{
  "arch": "repvgg",
  "dataset": "acted Russian speech (Dusha)",
  "train_examples": 26041,
  "targets": ["emotion"],
  "norm": "groupnorm",
  "hidden_act": "relu",
  "weight_standardization": true,
  "learning_rate": 0.00075,
  "beta1": 0.95,
  "beta2": 0.98,
  "eps": 1e-10,
  "batch_size": 512,
  "decay_fraction": 0.3,
  "final_lr_fraction": 0
}
Rows from block 5, named by matrix and row number. Each number is 128 + 32 x the weight over its row's rms, rounded and kept within 0 to 255. All counts start at 0. Numbers have three digits each. After the name is the row's rms in percent of the matrix's.
# c3: 3x3 conv (model.blocks.5.c3.weight, 112x112x3x3, standardized in use), inputs 88-98, a 3x3 kernel for each
c3.0 099:110149102170129075155165123157131133128120156133109137110120183143102152096106098081112118107115125151086066152133186149126161098104150104171069116124105079131068149166134115128140080130118106116142123113145128106056128130086125141133128131183076141135135123150160164090177079143110108165135124197
c3.1 097:163143095146149125205086083088098155085122169152158171157130101125118147155156141146052089108122144141171159173072105148124152125105153141134102083132127098113118117099143120140161137084077154120135103111148204161140154158172168100151143115159110114105123101142134128184101157040170157121072118153
c3.2 098:086110150103161079116057145126104088117102099085133105046122146143137159147056044100107062110127124117094139130119097113099100167167095184114131153132126177050096131155112117138110147151119120155156147106083147027098156154122083120071092180191084132178134100162185090091133120128108163139118132150
c3.3 101:111147209098172132216133147154084170130136142129225130134131096147123122101117123128175178127168190117210195149103138120116091169157122127091145124118147049146124099125127133080113157140117098107109127110129064076144115127129140115131102149086143146083126096108074123098122155131112115080146074111
c3.4 101:174152159086136123102169128195146100162104094172088130111153142158143077154169088130198128155147104150128130126160138124093143144168138105151107143104071131142199144143128152131134034156156071108105132115118129142165120139133117098144139111205125074141156121071109146103086131135164109194102153131
c3.5 099:143179121174150066138170171183162117147137166135164175154135098087141136129105134219172116157162113129166176127062140122106158108140165136120092139078111103164094141142052135137126135141174150044096190113122135145131198121114101111087109172103157153137107155172106110135117115082105089071042106124
c3.6 103:096081147141124098164135096157117105125150147213098124041161149084122185064145088165114105121062151125165142178117119166152133145114150097123112136083130077101123237112183138117217129164104099150164108140151074127108142115114129136124145031103055129126095115171089117074108115147106140133149151139
c3.7 102:135105134128164110128147103143150059115115081103162108138185091177129138125140087123118064141126121138108116180140105212099069181122098109131101144098135170142098134170144143148155120121161129174116121151151178128093142098126136115119098207144140203153139134138131144103165184094126154068106122142
c3.8 100:188147161115150119092102147116098135089083113099070100091086095185139130134153111184140105112115109152171171108030066083062102117137087142111177130113111069157163175137225058105114137142100144144135139115134115155164171110088133146113109080152124113147148099119081123138137107083141130132122153051
c3.9 099:169098126070138129106118158147124074115135105067153107153117195174152157136151123140211083219127133197142131112142126109097147132144053120116133113147102101087092116123117122120207135134103123103079121127130110101072166079073123170122084070159149111168144129154145118122152101118168155130127154069
c3.10 102:109106106113103136126126154113167121146169120156114143135093149139131079040163113065124117110107151122144137109175123094167197089119199162121082104131136114113162175144131148115171133086165140133118132147088136111140148144148094103141115073136151159136142123140065165119089116149130098155132101173
c3.11 099:137122151139127182098131154136144159113152189149103126203080139138138091101193128137172150138122122145163128075158158061136197124135180140132151111103148092144163090128166074064103074195074172131154153129097160172120172131151176154192143085152119114118159135075113166140109125150108112163145101129
c3.12 101:141115178168102124101072179083140157104098136128143131146087069140136114065130130145157156119109137135208124141131165145141127126106114128136120083118125075140130174161150159102108083092123132122102121125123094151142104168123137137141172180115131131090171128154070146108139109154130120107076188117
c3.13 103:083140213139127096148131167144167035143114047113091079130093149076143127143085140134123159155083171090168153119097109112138100132164148107122063094132112146089143180080096127119135136164145144148128092135109121132132086127180122084142131103140145114125097138124058139118155118141155142129096110137
c3.14 094:159112143174103170188149151130135160155100155143151149166135153092106129178088122097122116150126144098133178182126111150167152119171199091094104165119101092091149128092088175111112114057110192127142133128152168113152145145149187154172089155114126113066136098093118088118160199144169163109189121122
c3.15 097:121139168097135201073091136110131174163097136193169115110078076170114118087097164139181091138119099116144090137134147117073118193123093116137143076151132076072100175087072117132166108170107173146113126146181052076113093066139103113119184167173187097051169131091119112139098108111173131130068119110
c3.16 097:105094085139101134118078080146119151191175154149128118214172109158150124141168151152158143215163153104129165108103097172098138128153108148122134065099111087116112133136136145119158092127161116160144154126117102125132118072085056144096129088115200163102167132139146168138095116126141165116079111065
c3.17 100:094109208138106142131159138125175135129100159097091106139150115108160115153163136093174159134094132125100146110173184122132124091160055107153082143121119159169075100112136091130159067171129129123094161120092089125116120090135120110095085055073115094099131117158140147101119119121107092113111113032
c3.18 104:075114082131098141158116236121148126116104163152161169084204170089140132140165138136177115087111113156109096137155133113132140114085170103143102096125093139146102173169126155173163187104148161099155123142138104161120096109133085110184148112164109151139045129152085163071098126116152097122108064150
c3.19 097:080166176113126146063102135124139209133110143156110116097141150145152180169145139166139198167154111192172156126173136119120109136184103125119170142133144186096107112117212144111161117093087103063169112094139164128148158078142124135134087119120115166129119152101136131185136140121143118107199138163
c3.20 102:152104154054144208160149117083152143168159146131122138155060087160153112143125169057082196120148096157161088092160137047125151179120102117117124097129150136118170073140143082117150187055177091075150083121121141087124182123149067141167083065041096148102117160164136121124109085079094101071114132097
c3.21 101:165166110171128093132166128085145167100109118093124115130123148153149165126094142104149176116141072137128135121166152116113104110119137141116048164122140134098138176125114128147142106149154156131106144153125111131158151153114178117204130168103147118169097117194086047144094148191137116101188130150
c3.22 096:114112073136104116102125097085049127111102161116110135144127152162130083146123140139157099113128142088097112150070080167074080152077143153126125117134134150117111092128201140137188108079129107126140101132148134117103113079082139088109087179155129123125124165142144140100094154120087131103127100189
c3.23 098:113076089146110113097042124108115112186104166211110126169131118090115138142218132098163172128146166221174179119104127134118146148125089120130129130185114079113134134145117144133136090133087120113149074117140106106182186118109169075092164057140144132094080090107106157138059088118139121093137165119
c3.24 100:082131129137153182058163182203070137159092119167132078123132193127148149056105160024137156133143093124122130102150115140170113143139126101087128111116117074033102141165099063131093144166126126112110144137160128156212094088092065099135166134131135154147161114108111091173090106108085164134086152131
c3.25 095:182117156134157167134034103096039095101073127112116066129139123167152103131170156162125130111115130129130147120082145133147109068136038129131154096111117103123144086059191077140133185169112128156130132135170133134158140130166134158097145155096176159135103132088171139099181115110173093122128125058
c3.26 098:066141146073159105116188099114187173143140143139162127098143118151155228146089197159171205154137166178191202093168089156150133159146140059107165096104107094101109151150121136150118099162122148130130147128112134086167158079163122127091139183093127138128099173176097101178128102107160141138185145163
c3.27 098:149151193146103172121102126105121116130143098144098103122135065132126125124190174097083244117119162146161100090136152120090116160030085127136114106081132134149158125097099198153178157155185143141115182143116142131115161135122074115159123063111079125113138124095119163144126153153131115081135099076
c3.28 095:123117061119154123173118164123112097135123124067094039175155157166119137139113092174168045175179097132173138153131168192104179176150129165100035156102120053120125155115133164121112127080074139125074118120169175090125143090156160114076105132112133101103157099133147166120142133080216150085110137115
c3.29 102:226175093160131177121033160123100086138075075132166063094182183155126129163161171156152133186147082111099123105129119145120165151130089099148123072139140126121119176077114114100162078119120120141098145154118092173142018121147055179121163147186139134098113118102103130149198107105187159165098079100
c3.30 102:107118113125149118069133182087125210083133122059118116118136185051162127132147195117144130149104166151144127135073101122110082094136124078136138108127150146129152099142109149106114128151150099115086095100154150164116124086171126098091118054159130154129106112122113097212125096151134167121117159103
c3.31 106:144158131160145150107136147094158109087148101104159076107077061107138156142089139154197140141128104141149118093165149136155110109165122029126085095175084125089085034144126127150120082127184110139080160159185140096048110147149100138071107124110106103117108146197156079132102108148168147140159170115
c3.32 100:092144122128137097130107196179157107143125135160120106142161144087124136103125141131152165082129137119108129119101159125046141166155136139173105115125091129099120111143062138162103104136145085120127155140136115067087101094163108078122072076100134118144120109144060146138104142139219099153169193105
c3.33 098:084158083138110110154086121106058094115109135167113126097117137174108138102130101125148077150126179126158148102101051130133115105160142165162179137112104088159144165107186141124148141115115107138108138108164155141128147116158082148094147122068133134190158109163102153138105066072107127118169161094
c3.34 100:077148105190164131186198161163141070126071091104112076112148152166163124142091138135172120135141132096097166156135103160142135165088118112136081136144136105115140068103098136157092141142123142107105145121076078140172146166155124157125160149109070141105145123113101152112184153168125155152139131139
c3.35 105:092146203156139123101090122127081113154126102116099104186088148189128143155010057152111114184170131071172169079132136130156118129138098173124129137139147049166106153068129101119111080109091108135130150102074107110125078135084113153138096127103117082130113137176094096129143157154129183074159100081
c3.36 100:099105098113170100093107124158085088161118130131147104079094123114161153154160097180144118126113174173148191144079066143126159097167165077129105116096154160066146145141155089076192167126134083143101109126154153074105112109099101186114117114150092182167132081159187148123155144108115133136078086123
c3.37 100:114170157137139076098115101081159059130124080173146092152155127034148138220165134122123097149157121197166153145138071130122065096113061137100097133120128139112123065090147112150104085087083131097093086146170160137111205149142167098123198145164152129104042129138202091119150139153142120128039131107
c3.38 101:136182127126123106124106141132166121137147163153166122108116190103150125117176150084212137153107137145161153070072119135111212157165103108115171136142147149019125166160200149100150113127083125170146147129147111122131115141083100139132088084144123104194091134086106138111121098121145126178121148137
c3.39 106:131141193208085178175069060108165139087133135134128095123107167174151126148128149160117089112147122124149103062147132126103141167102164152145100097074131132161067092114187172146166147150047134130091119149156114141140145190165133133156120093095151106127181161118144195154122115155145145103143100152
c3.40 100:142124122105127147198162154113069101081093161155094144136131105135081115185106060095137070088153027121109113130078107104124156115153134147113130139158054162166083144100167125109105147134121101107095124107141141173095108108137093128126098121069164174162118121138161167031108126122071106083114126110
c3.41 102:078092080162127125086149123175152130134135152149120158118126161162161121197146130168039119080100092136058123121071122112121179111160129168106134151123135067131145159136037165132163137130143146142102115095110126127126177134143139118112145148231146105103096109117159111105109089045066122121100126153
c3.42 104:094179118081096161084129159115082177112123170132142133110149148052117133134169157039119174130146137166109131111153152133126171122141154100126138118114123154110129116077094137118099146126151121097140123158137144061090120081145051096139120052119136091140182125104135125155138075107134129090160216149
c3.43 104:202067155101118079097152074134122090107121115111141128090165142143110122145156119154164100109107135163129100209116113148178152110167155113131095136093072156163161221158145135134131143170160148162117097122137190155082140176121140146202149189151108148110108123109110118135199101111135126117114083186
c3.44 100:077110131144098127100133152096124113141123133105111138073092195090161195141118125133154165105104138080117119166125165187143170162162162117128115122127110114122081177107109137139115046106095121100147109093101066034069100119116140129093094099117096144194071137166078118118190125134137088110158098106
c3.45 101:119166227177133088168129111084127158067126154154124126112155117155150154144166130156172136100142139114149162125085167102156174189108140138158121143101115134122129102107157123096156155132092140121124125128107075185073091147143161143092069074147079124139113074106071114123157109102185145147149139081
c3.46 101:114164145120101120093150106066113206149117141099136126103087111082110121086158143103099110095156189114129181151120145183108165105136116169129109160111136107119105172119179143134113131103138103136124035125130139105128140173139176121146078128067159131117149143148143131116121115137134123152114138144
c3.47 101:105159229138145116152230155149137100118114121183110136116151135167119083138126099179136142147140118111153142161109079162123089139078106121157155164143081108172129106117161142116160163188144129123118127102090078147166091124146087139152120148153128107098157130134124161094144159107143155081157127134
c3.48 100:124123158167131184165077156147081122152102107135107106049163078180124122122151150096143144136108186115138118157092152142072138109084130097117075125119135082175057125090207130129134087093094186148099072112128128106076142157093140163087137165169137160180092138152136150140172116142157104135058131144
c3.49 101:138141072137110131078097146120138146101149105103158172107109184102125141160160118141145140041121113060148117079147098097125169075024161121142165111119118138122128106128144097139106101070103121128115076148109153127148178165132177090126144155149099119129090130135156137121097144114108144178097107093
c3.50 101:107191130175142109160106056093145108131114133081066106128120124180152127161110111094148149092103197180136143108157095166187115132153083152149134115123130128140187112139144054117147157161092135155142115141121173160110174161175096159095174121206053132177118144112201112110125061126144132124159156082
c3.51 096:146134157118097094086148192116154117170160059098147152116063100098138126202138172079133134159142155151110161145173143128115095055130094086139115100142157159106136151108140108149087116109129124089182151112112114087154120127136140101094208151131120145099117146115180131148166133165103113095016062111
c3.52 103:115108120088124218133154067133141092108155105120117137140156141133123113148138162146082154092165135197151076162155102176142146114119119090104147116122122135106128171130188123121148139167086042099121120125166172125196168136157118118138151102227122165134091101161195129156159129139146121166112154154
c3.53 098:164088120164049116197114146106120096113139062080138108146121119094143184191170147079091162117139159116177186107134126119116123096132119144108156112118133115127156162165153165144175123147169139150114149119158114127159094059152035155140151132149148136098075135148106155161155116064214098104110097141
c3.54 095:112145119123068150103076154113099103139152151161081134025073099140154146110140140215151165181157155150139160118127187179134144185169151064166099194099132100112142090191167139150098111175158062112091208143104143083125111101102098085168109070105050087121130143081107143102136153128109118063167134118
c3.55 100:052128114138109103115126151115170145142125086130118107164076188168131104147113152171095150164124156137104151096139132088075094127112145118136118114168141132108170153126112138102062113117133107110068106148136118166136094177154095114151108177107148063165160126142133097142152087105156171109133242200
c3.56 097:131188219168138190154179083050133112117144132117103107172128088096128147100095136135080148123149183175132167116157151072153163107141098124146142131092100077151099098166181117092075109129136143119160123105106212172128107174115110121161087107057115134127081131066076153099124120129147137119132109076
c3.57 098:126175167135150094103135108130131096142161092139132094016164164138144094140076148120143083142107114114129139139116126199117086132106163166108128123135109065135151149142106130144116129103138136131121077138080162093109158116123173102114111106076125162129071145168127126150130126115093161124087160080
c3.58 102:150110170110168147156149104197107132142118112090118138068111106148152133065141140181146175129143145074138150127115103172146094077177169099107132156099096124143129127099148118145131104141092077131175138076094140158097142137130062133141164157113043129139154200150070129108121120096138122148125098110
c3.59 097:048178151175133097105183162135102150134134126117151128162182142118191130205067129087153138076163120076117129097139126153101136157138113133101119083133094138108128111112179138123153099131089137128156114163111106117166138093055094122178103095145163157157081150136174091106115124157119126126170125154
c3.60 103:137139152110152139089121103105111124132078149146134176117122117134132199148157100108115139114149095133127120137173155107114157127120194134079150100158129091136091160146127131142146080124095164115152096141154143134103149096162065102130137069109109135081110118156104120149159149101095116132081113112
c3.61 100:128130117156140044167118057130105113117141105171077144068127132182134155107133135153148131129138090172141184120128075153107102162126125139121114096116153100097116141148153126146080135184097124145149134121131109143156118067116101138142136118133102168151156159109093126096166150088135117132159091093
c3.62 101:108165175150122194172154155086153139136104107185116108159163134148113108049223136062105124118143117140196155126111160098059089138141114132171063098129118109172093126176128161142142046172107154117136054134104065160156169151132144112128151061142131139135174070093039166135133075154103071097099119122
c3.63 103:104164139139152085093183092119140069094151077111129112155130120153120178135089159097132113192168199142126138102100125143125133111174068132136107116167075116102090154157125154137135081123104120106128149094095134088124099077147155098105080160163161156105127139129103138149186117143130119111083132062
c3.64 096:175126115124160150154138140174133156124119094136118145122125151142143166187157079117120162149110139154104151143170142088136084111145142142160097145116105116133093148122152100158186068149117124161133182113112124130113120082092121143107180185131104096162110110147107118103096103148071105113083117156
c3.65 100:117167131152181179101150153138151141091110090057148129095119150064164150171126179143182163128101098092067117080148101093086143080119164082087154136140115154059139139086124121122088113078109149149129174146073190065110087144096117117111153172096153140159066093071190153143146110170165118195173086148
c3.66 095:160123179080144037071126139081132150103135154162132156122124172110149149102220194126166148142143187158203137110181113084114020137113121148118157118128103138134108102167145147144131116122124121066139090135111147129164128086199153123111114148138098151098130113112113143153131113065092110119124197121
c3.67 101:129084098136123148147117157116117134096123123100101144147125127139098171158147072127139109098178112117130150176200110167118110150095110150130086142095123135125044108175119126116111128139157100081097049112074150130147138112146081077172079141120119102098114125167129171109168167121137145092124152129
c3.68 102:095153074125119118139151169146144094120130156149106151140134111091091049162116059132129200159130138103118134124159142133170137119125095144123063073135106114128130204134147127142090205121104132143155105108014122174125128129142110115144120141061194138124139120065155072053109176096135127078090079052
c3.69 100:128121161121102126128109103207105202131139117125143101140158104159151165126057127124154137171147165130133189173137157186154121131193085121097148111071115106082121142064192096140156105141183135112116188105093108121199115124116102109130159121140063139100167155134155082169160155119172145143171132154
c3.70 101:176185113147089099149153121105108080142132136109167167094105176125139122169104056117052053144105180112098197111148102077128087087067133119111091142096114158090106111157171107128167168093145156061123099132086050194094154186162151108159159122095140138122128136106085122092148127156154116112160031126
c3.71 100:174175123143075186113089091146154109112139115117113122141155139152167106153080170091172153175118150115171101136151109095153074123153125108057132052099115108152132142092125107147119132137126100071135086152115202121048146162139106178186141157163119129149086156120116130079115127174127130145090127130
c3.72 100:171074135124136097175200112098114108128135118105088093096132135148108148137190158118135077085140142083086177127130101160129132172129049134138116119129139109139147192085124116093202082148139156074146134116122177122151192136080159169150148104160104109179101082185132138105095063149132108120138200065
c3.73 099:067127185149146150093075140093107147082096101134088128129160144118089113144125148147136110066129123069212166129144070125117089099133188077140121116151097107142136095136146166076107165046080116121123096125115103157073071090100130094148128122080100127130120158114111146130146159147086167101146110101
c3.74 097:137112096090154055056140152162076107137096121142082135154143141185133115123117162077113184114148155165153117126155085140160080106120121092166187183090109119140117081129208165152109125153132091155135156108088168080155151066123158089172123065081138157142170117082097130168072135160078134088109122060
c3.75 099:074133169122133105194105131082126074168123157167122037119153172188152143161121144126153117141168142060169102148152142176124162169097099078103120142123109100121085082112083159085105139146056111115131121123144106135091145107197135130162161156178096137156074154132131139165128132091046143188084139107
c3.76 099:144140139135080104133105135102111094111105113152173130103171169069130210130112159132105148118128118095106105128176153153127141116174141130136129101121142108035094108141099129144152105132147116130118117133161108096118107163179127095100149119140117077138109084162071111122130114168135129178047101173
c3.77 098:110131117061145156176137146165151142152121119110033137116126170171152134130096117126144145079106101156102078132108113158108131135108075124157127125122116165130121094167111142107162150142136103135064107119115173135147054133179129107107196094185116153120136152184155193099106171074140150099135090128
c3.78 096:165108130123109093153073024147144093153126134111129130179152070154133129191136144123130130187151128136074145123145098106091054170115134146117091141139068129104083142162148152123131120053124147136140154149166145158077154126112118129139092154089147164139160141168178119143110113111123106083109138089
c3.79 102:104137118117165166137156214148105140148136127131163096080103121154127154156101060124117093148125190097108161078160166117190166109154185082151132144106151122123144145126148143129180097110180117099107144105140161135132130177125144149194065100127073101126142129159105148042140113152132079134146123156
c3.80 103:103200191151091126184116146082134133129126137181096131136178111157156162171144163124138089197107157137131139088114138130121166116099160114095153084108157180126144139069166098139128121135114120147132133137110192157112077094186080122149194115166161132131130134117153125143124138187097104097097108112
c3.81 102:101135119179160090055143129124115111115104165121063194093108065132127130151082119150174070162186055149103171129150172120138186094139144101155095181131110037027127143210155152132135117114155128132132151153110093079091139062109127070180141076114109113125125132142166108144093135152119098120071098095
c3.82 106:162131064141133172173166167084118164100110111156099075084142115142075103124182137135167150077124078142114067184150152129139114166111084117102129166101117119158139096118107111188133167177148128148098094146105137183124114106098142106108196178145109176129096122084102139141156138088174144132158152075
c3.83 099:091123096165154124159129096137142137115108135134093121159140117116137151138176182182097093193140147091146134161072128126124098200149090146090104123107092083142120171104123197122161039147117156132145137129147103179187162124184155116107135086140171136127149130156130140130137144183152127198149153123
c3.84 101:104099169134134154127119136147121138189154165188097162131102146108168151131166116101122082140148150155122094119107137123118131140066108131131126091139139141146100095163192132124114114117027106147144120126173100097081167161171144109154167067093104136076096130083145188091140067156148118098080153078
c3.85 100:110056168088100098183210139059063149143127108103134142132116108170105087151136157123076123139133141096093152142144182145129126188162149141070131134088148151167187103153112125143171185135127158128158127155107153080143142073175111142163133058139115097119130070064143127135107121133112096113116150144
c3.86 101:155113107165141150152127076150148092147135157131095160134162128054164148135168084098168165141182102095140157120110142096118097230113104171127180112129096058145080138081179093123092115152091097112177149121136092162106155165146121098160102032137148105139061166145157190040114164179090129159152133069
c3.87 095:208076150081121152079163128105120114064105162096083132145167103138143113169111133135097140098124124140147116120082107136106151139105116108157185131156151186145127111147178159155136130110155166124147129120131142148141179147138116074122108096096118127116058138111147109071148101095145082098099107155
c3.88 103:165118104088134173071096157159111142108144056102125047094175146091111113132137116096157146117078127152127140114123114105135154103132101154133103133121128151053092136164091154140128121142180148138116125150086123103160121140110113111074143080094083173171049146124169123185068161144193154121172143013
c3.89 100:103123119124116115149108171112118146149129159124122123123180183131183157156120146054122128130134185133169101094124066163153116120154095153121143126105108147086080104069099191153136125175119135101109086139144127143127175149173182122137060131122128133106105156127143178134140126132166134101121098162
c3.90 098:133131154091130147105148132147057097132132129153103146161083120147134105203096060081118117122128134128110179098096151089084124118131080132117137131132026094069097140184209145134126114092120142128136166119122162112129145147112122079188197113156147098185157147134150141112122115162139094103102123043
c3.91 102:086155147160172152076117124160125121155151140147135105135169136092122190129110146204064101181139062140088091130076089107107102099082129123120188143139191099076083174077193153111164091163110109136137099133129104113125104136112118128167116115106135122081104107098092064153140093131144175133132129093
c3.92 102:211148112171118087105096181134102100168116120135165162163089131155128127132069117162135096158122112102105163075104112086121088093064103141093130132138148057103190158168100101126144142121149142137105131124102062113176141133116138090152191155112189129073159149115160044136116126151104146170055098117
c3.93 100:080155158130120138209117173095109140182127133136055095092040120152113105102206164110064147116120171145153134131154112091098148138078125163128103116120093136166112118167130101156167172143128142148132118104097146200099159148129120121150178129084154086144151092121094140142124163101090133122205141107
c3.94 099:164167144140111109137092116134143173111063119139160147142081116077130155151174181079146120132103106125157144123118150151111097122124136114134110141130121126126072062138150174156158140099119109110083128148106087161123136108185149117128143136130089136107102133107134127123109122136186104130126099049
c3.95 101:112094145123072140116112169146167112167131120136125090137101070145111141140151068076159122165113112153064049112109161146112113131087129134113096150134111133123073186183080108123131129159038134140138087150105122113106132085194109144147141186165150120121124124084084136085123062169124129137139188128
c3.96 100:132157134067158111194103106128108164139092110105146068137161128145147099164193117168158137156154138152033106157107174118122107126164164149124094099086106143115146102092120173111151202121145136128081107103123150142109151111169135129119124118188118138107159117112166195120163140132104135146114144133
c3.97 100:127121208152128166105152159118084195108137132155127149133076107048154115107165175126150146118109115157122105159129093136146101119139148137096079102136099120134130181093147150159131098165063170161179111149132127137139126162134078104190164168163148138111072116140072126103112107085181076091071118110
c3.98 100:146112120072111154134077091161096115147100110113100096125148164136130120156113128137119084154111098138066129182159113184129090161139093084170096070121127144088176153148184075095157136172141085111128013106136145098127089104198164107184157146170139118132172108081155110028118130052134129138110111198
c3.99 096:137170110092123206149126226089192148181153140172130128063120163098131163050157223134112200152151173110157123140192121158162133178144113120151109072118119032139133176164092124124133106177091090150134131121126095183116154106133080110067132166165073145147071117142088161169110111124121124129141118140
c3.100 097:170138128164149124119118111095133159142092136114090119103131116144108077177181164157082183181136114172157140069093078106113120128113106114042128135112092116136098138098110105111148099145181156141134173098120111192189206202143103116085056088127087135105121117104120153202125070058110079075147122054
c3.101 105:189168170116097112204139165162163144112121126086123161126109099115153136053149108134121185168112110194115144113132120172138111144160129073160175098126114172111082054078125137142100139145115102111135139142095154086115130170142117107093151091152099127125077133091081129164136142117161100156146143114
c3.102 099:101111162153121163143138220135134125129160098131178103081115114141151060096090051080139115133100120179163166047162175101182141125121121109119063134146116093088131102124176103113149116119132116153127117127157124144121091129208123116176109112082121105155134132079132141145085136193116105105175100117
c3.103 095:133099117152100059153181105129137151178150145165112173110138175096127145150094127134137099159144171125108114127131116172187060126093121112128124152096139108107140084125170146133106120126104110120129133164085159117075149112168153134114070133119129115141108152162126143083108118150093133107106118145
c3.104 100:222183111140075145123100108161138142157137089110168120126135117152170155174135109187128112134103062137153136155092092131096110152106054103123099143113127132083156115115126116114126148166142143146094150137173141064142109138127130101131093124154115102123102174144169116149145180134129123096144091026
c3.105 095:122138079179107140135151191141108055188106115132118128175148135188122213115161133124128076087163103130128154053090142173149124085060127141149127121142097156136120140147108085134073085074087083122167142106103132158109134154134143098164134116071140127121156122112183104173118108152077058156112155147
c3.106 104:139117083117160121171132040107130159130142109136164081113166148143127121093146134148121091135087169135128168154156128035098099055100159162160125104128110093131134207125126110126136122126134138158102067120125159184138115136153116116129145126074155126106150103101123118132133150101090143153125081142
c3.107 102:108128125169135116131144128149123131132082150149111111104160151182090144112014079146080132138100155106113159127169163158112124139116179193159135125105074141081152141154200081137113123087122124143149116134134077104127146087186112115193158096198091126131114128147139072106082130164100145130074065145
c3.108 099:173070183153095079163185135105079116153096113153090099088183122186166114097175149151154149107166112157121089087151107160113169119133148118090105153149174115121134036103194179137112159120144145029100137134103156132113121141124143160118108129157097140104153160089102117107118140117116066100140157105
c3.109 103:131171187154071066156120140136158156132158151136159153122112127136081127088102117119134169122129209054152119112143163126159143163112146129097184179116138045126161118074134094133142118119166165111115128165134093065182096139090133087103128165167114112164078083113093091117157168105116154116123109124
c3.110 097:126119164149146155081113069159151138110180133143132056107156146090129147133146111116154102140079142228083102166131140085142181129133129106150060169126131172150085163059098116120203113146189109140108111115106133154053140107190101136125116106125109092118113075178132128113155171158103161150156120096
c3.111 097:154139190110094134208113184145146112135153131156166085110151114144116149119045165101187163123145126151123154095126159098157160140115133098142133111091135140077179139100128128124171169140190133092119130117133126151133140102130092091104108101055125112092123136149155093153107039176083092179106049147