A small sound classifier, trained from scratch.
Data: trained on acted Russian speech (Dusha), 26041 training examples, 149.4 epochs.
Rows from block 4 of a small sound classifier, named by matrix and row number. Rows with one number belong to one channel. Each number is 500 + 50 x the weight over its row's rms, rounded and kept within 0 to 999. All counts start at 0. Numbers have three digits each.
After each channel's rows are labels from the 100 clips, of 14848, where the channel reaches its highest value: "strongest on" is what is common among them; "peak in band" is the frequency band that holds the peak. Only what is clearly more common there than usual is listed. The data: acted Russian speech (Dusha).
# c3: 3x3 conv, stride 2 (model.blocks.4.c3.weight, 112x64x3x3, standardized in use, each kernel summed), inputs 0-63
# c1: pointwise conv, stride 2 (model.blocks.4.c1.weight, 112x64x1x1, standardized in use), inputs 0-63

c3.87:510531425477477569466489509473472572496485358483508418495512519432577353496488518507519487455392503490481386471507489542483486523500562503453517493546632498471540512413466533556499526473461449
c1.87:527441483535525489493516446536505480460552490484489457569441519476481451537543438444548467525538500433479503387605517465511532391559603534378458492610479540541469424555558520531429448526492483
strongest on: emotion: angry
peak in band: 500 to 1000 Hz

c3.49:495535491442581486520429501472527406553517434464443461527595506522390430476495520443479478635549560461492556475475535484488590451519522538560507495462512431457488431582526585566463456522456535
c1.49:460550586522517427546491544505545467567545521455455488505575435505424551484523460464514551521498521512487435552504517513477545422553464508512493470489554432497511322513591537537468517468359436
strongest on: emotion: angry
peak in band: 4000 to 8000 Hz

c3.12:504512469463464480500548462582431448469561489472496445530480494343470556462429413485588511453458561507529445444440481541546515458523439519494536590498579512536515476446532479653487464479512484
c1.12:439542483495459438468545540508409498490495474442490441564474488476562581429472516495588438466458541545556433450412429528503470492512484552532549568504580477481503477420543470617431460409541429
strongest on: emotion: positive
peak in band: 250 to 500 Hz

c3.105:482535500439438441511450544511499521483507471477540461402448451493433586480473450461455474437557486573459423488424482556413586524546466655551523490477454479499567495516587473488486538443575482
c1.105:478534560411474455546492550456471532454492448556521495416451544545387546499437491567445404509540487586553520427441485449458551523563492596509488562491440478498527477515540476503526553420609453
strongest on: emotion: positive
peak in band: 250 to 500 Hz

c3.93:409495524483456478504443503521564469502525405417514450414594516417431499493495487529396523539528500528400442557461437502398576498475511535554498590482462443546517478444550532537494517488593476
c1.93:433496542558487434512456479459559521463544456427582459456574508494463519524489568506459549531536496532348420535463473457303506468517575514485555515481502475533450518501549507495541518522540467
strongest on: emotion: positive
peak in band: 250 to 500 Hz

c3.94:504443502406543443519411420489515506452594531511512463570573553462442473564516484517553493481543483474493468445548461427521547451458592543412465559495488403552498459609483546511523595461455484
c1.94:465446541504497537528476531542638478444586508403515417463587547498535416497518500465484515396465413503482411546488472452527512512475486525471483547505609444536423511459411572478535503543484475
strongest on: emotion: positive
peak in band: 250 to 500 Hz

c3.16:530409493500543522536536469459553529485498551397468533563476503461602552482508487457535490503411445624512501492444612474522445519557518478473455441442439403499522526519408528443494531456404463
c1.16:528476415530502548537482506511536504486446512427553482422492510462536500564489562473408498447442431575524501548468560369577461535479524537414454519534502440456512675516434481470510486531493492
strongest on: emotion: neutral
peak in band: 0 to 250 Hz

c3.51:546500528443497483455440439495601498406585375507517399456450517506443467471504513497496470518569539423461412466459499453410494491563533616483556497537543410523553498492516540573470506483509512
c1.51:567551453345578547488478519521548554491465502470515514503548471533483404549458471482434518594577470448459488459567507466439454535507565568481531433487410466521499478505495551499443526389577471
strongest on: emotion: positive
peak in band: 250 to 500 Hz

c3.80:472437563491477504534471476508560430529572525536502600503551511514484527542537518455573598517479496575451365425448461463429515412472569514450472502459534493497569466461491512512529389471424419
c1.80:472547533403525490506542506562492432510545509501486540537511537474458527598468491469544531545498562528578423449520496467483525365526537514454436548445533507426529436548517508602409424438388502
strongest on: emotion: positive
peak in band: 250 to 500 Hz; 500 to 1000 Hz

c3.106:616556440489472604526461424440486446548439458532528523444497396535482505479547493535487526502496484445466453487514432529543563451506591497397497480520472481592572448615524506529541468492439437
c1.106:562435476498485525481536458471514464471539519475553527422503476524513493497479579528605553480523486446558541479516429488443522521585496470277484604453534483547456484508480511543504463486410474
strongest on: emotion: positive
peak in band: 250 to 500 Hz

c3.86:544537568531478501523504479539539554499576434558495560412424515492347512489565522483475461481457594462505473415470443387557464458442532455512556443512425507470489546544413569511488458489497505
c1.86:561521583469514478486505401546499504480555510575487497512466523483383509522508482449503498527470559412524534407566532469535425335497507490425515498470421556444530509572430587511479493545488545
strongest on: emotion: positive
peak in band: 250 to 500 Hz

c3.1:490472548496502487506555488471482449354483408511529516465500566491550481458587559583478534512423445562479430474482401406490529475458630425455532523488531519454508478500443600488544479517521488
c1.1:387540565586489482548460490527520376476481513472538502551556513438486488533593597513472527525441366547490420485471398525496406513419526518507542546473534524485534479453502502470527461522428478
strongest on: emotion: positive
peak in band: 250 to 500 Hz; 0 to 250 Hz

c3.8:510416530494415393505539449465498417480536459490557527514536437473552549486551597543562533496556510505370510463422476397545507516490579477431563423466522482516549464426479489466554491526443482
c1.8:482428573507493471514543482506452422489545554509520538504501487513535516528549571522564519474504548454428573466554561405499482457496548455334426407484445509438548525506422456507517426599503527
strongest on: emotion: positive
peak in band: 250 to 500 Hz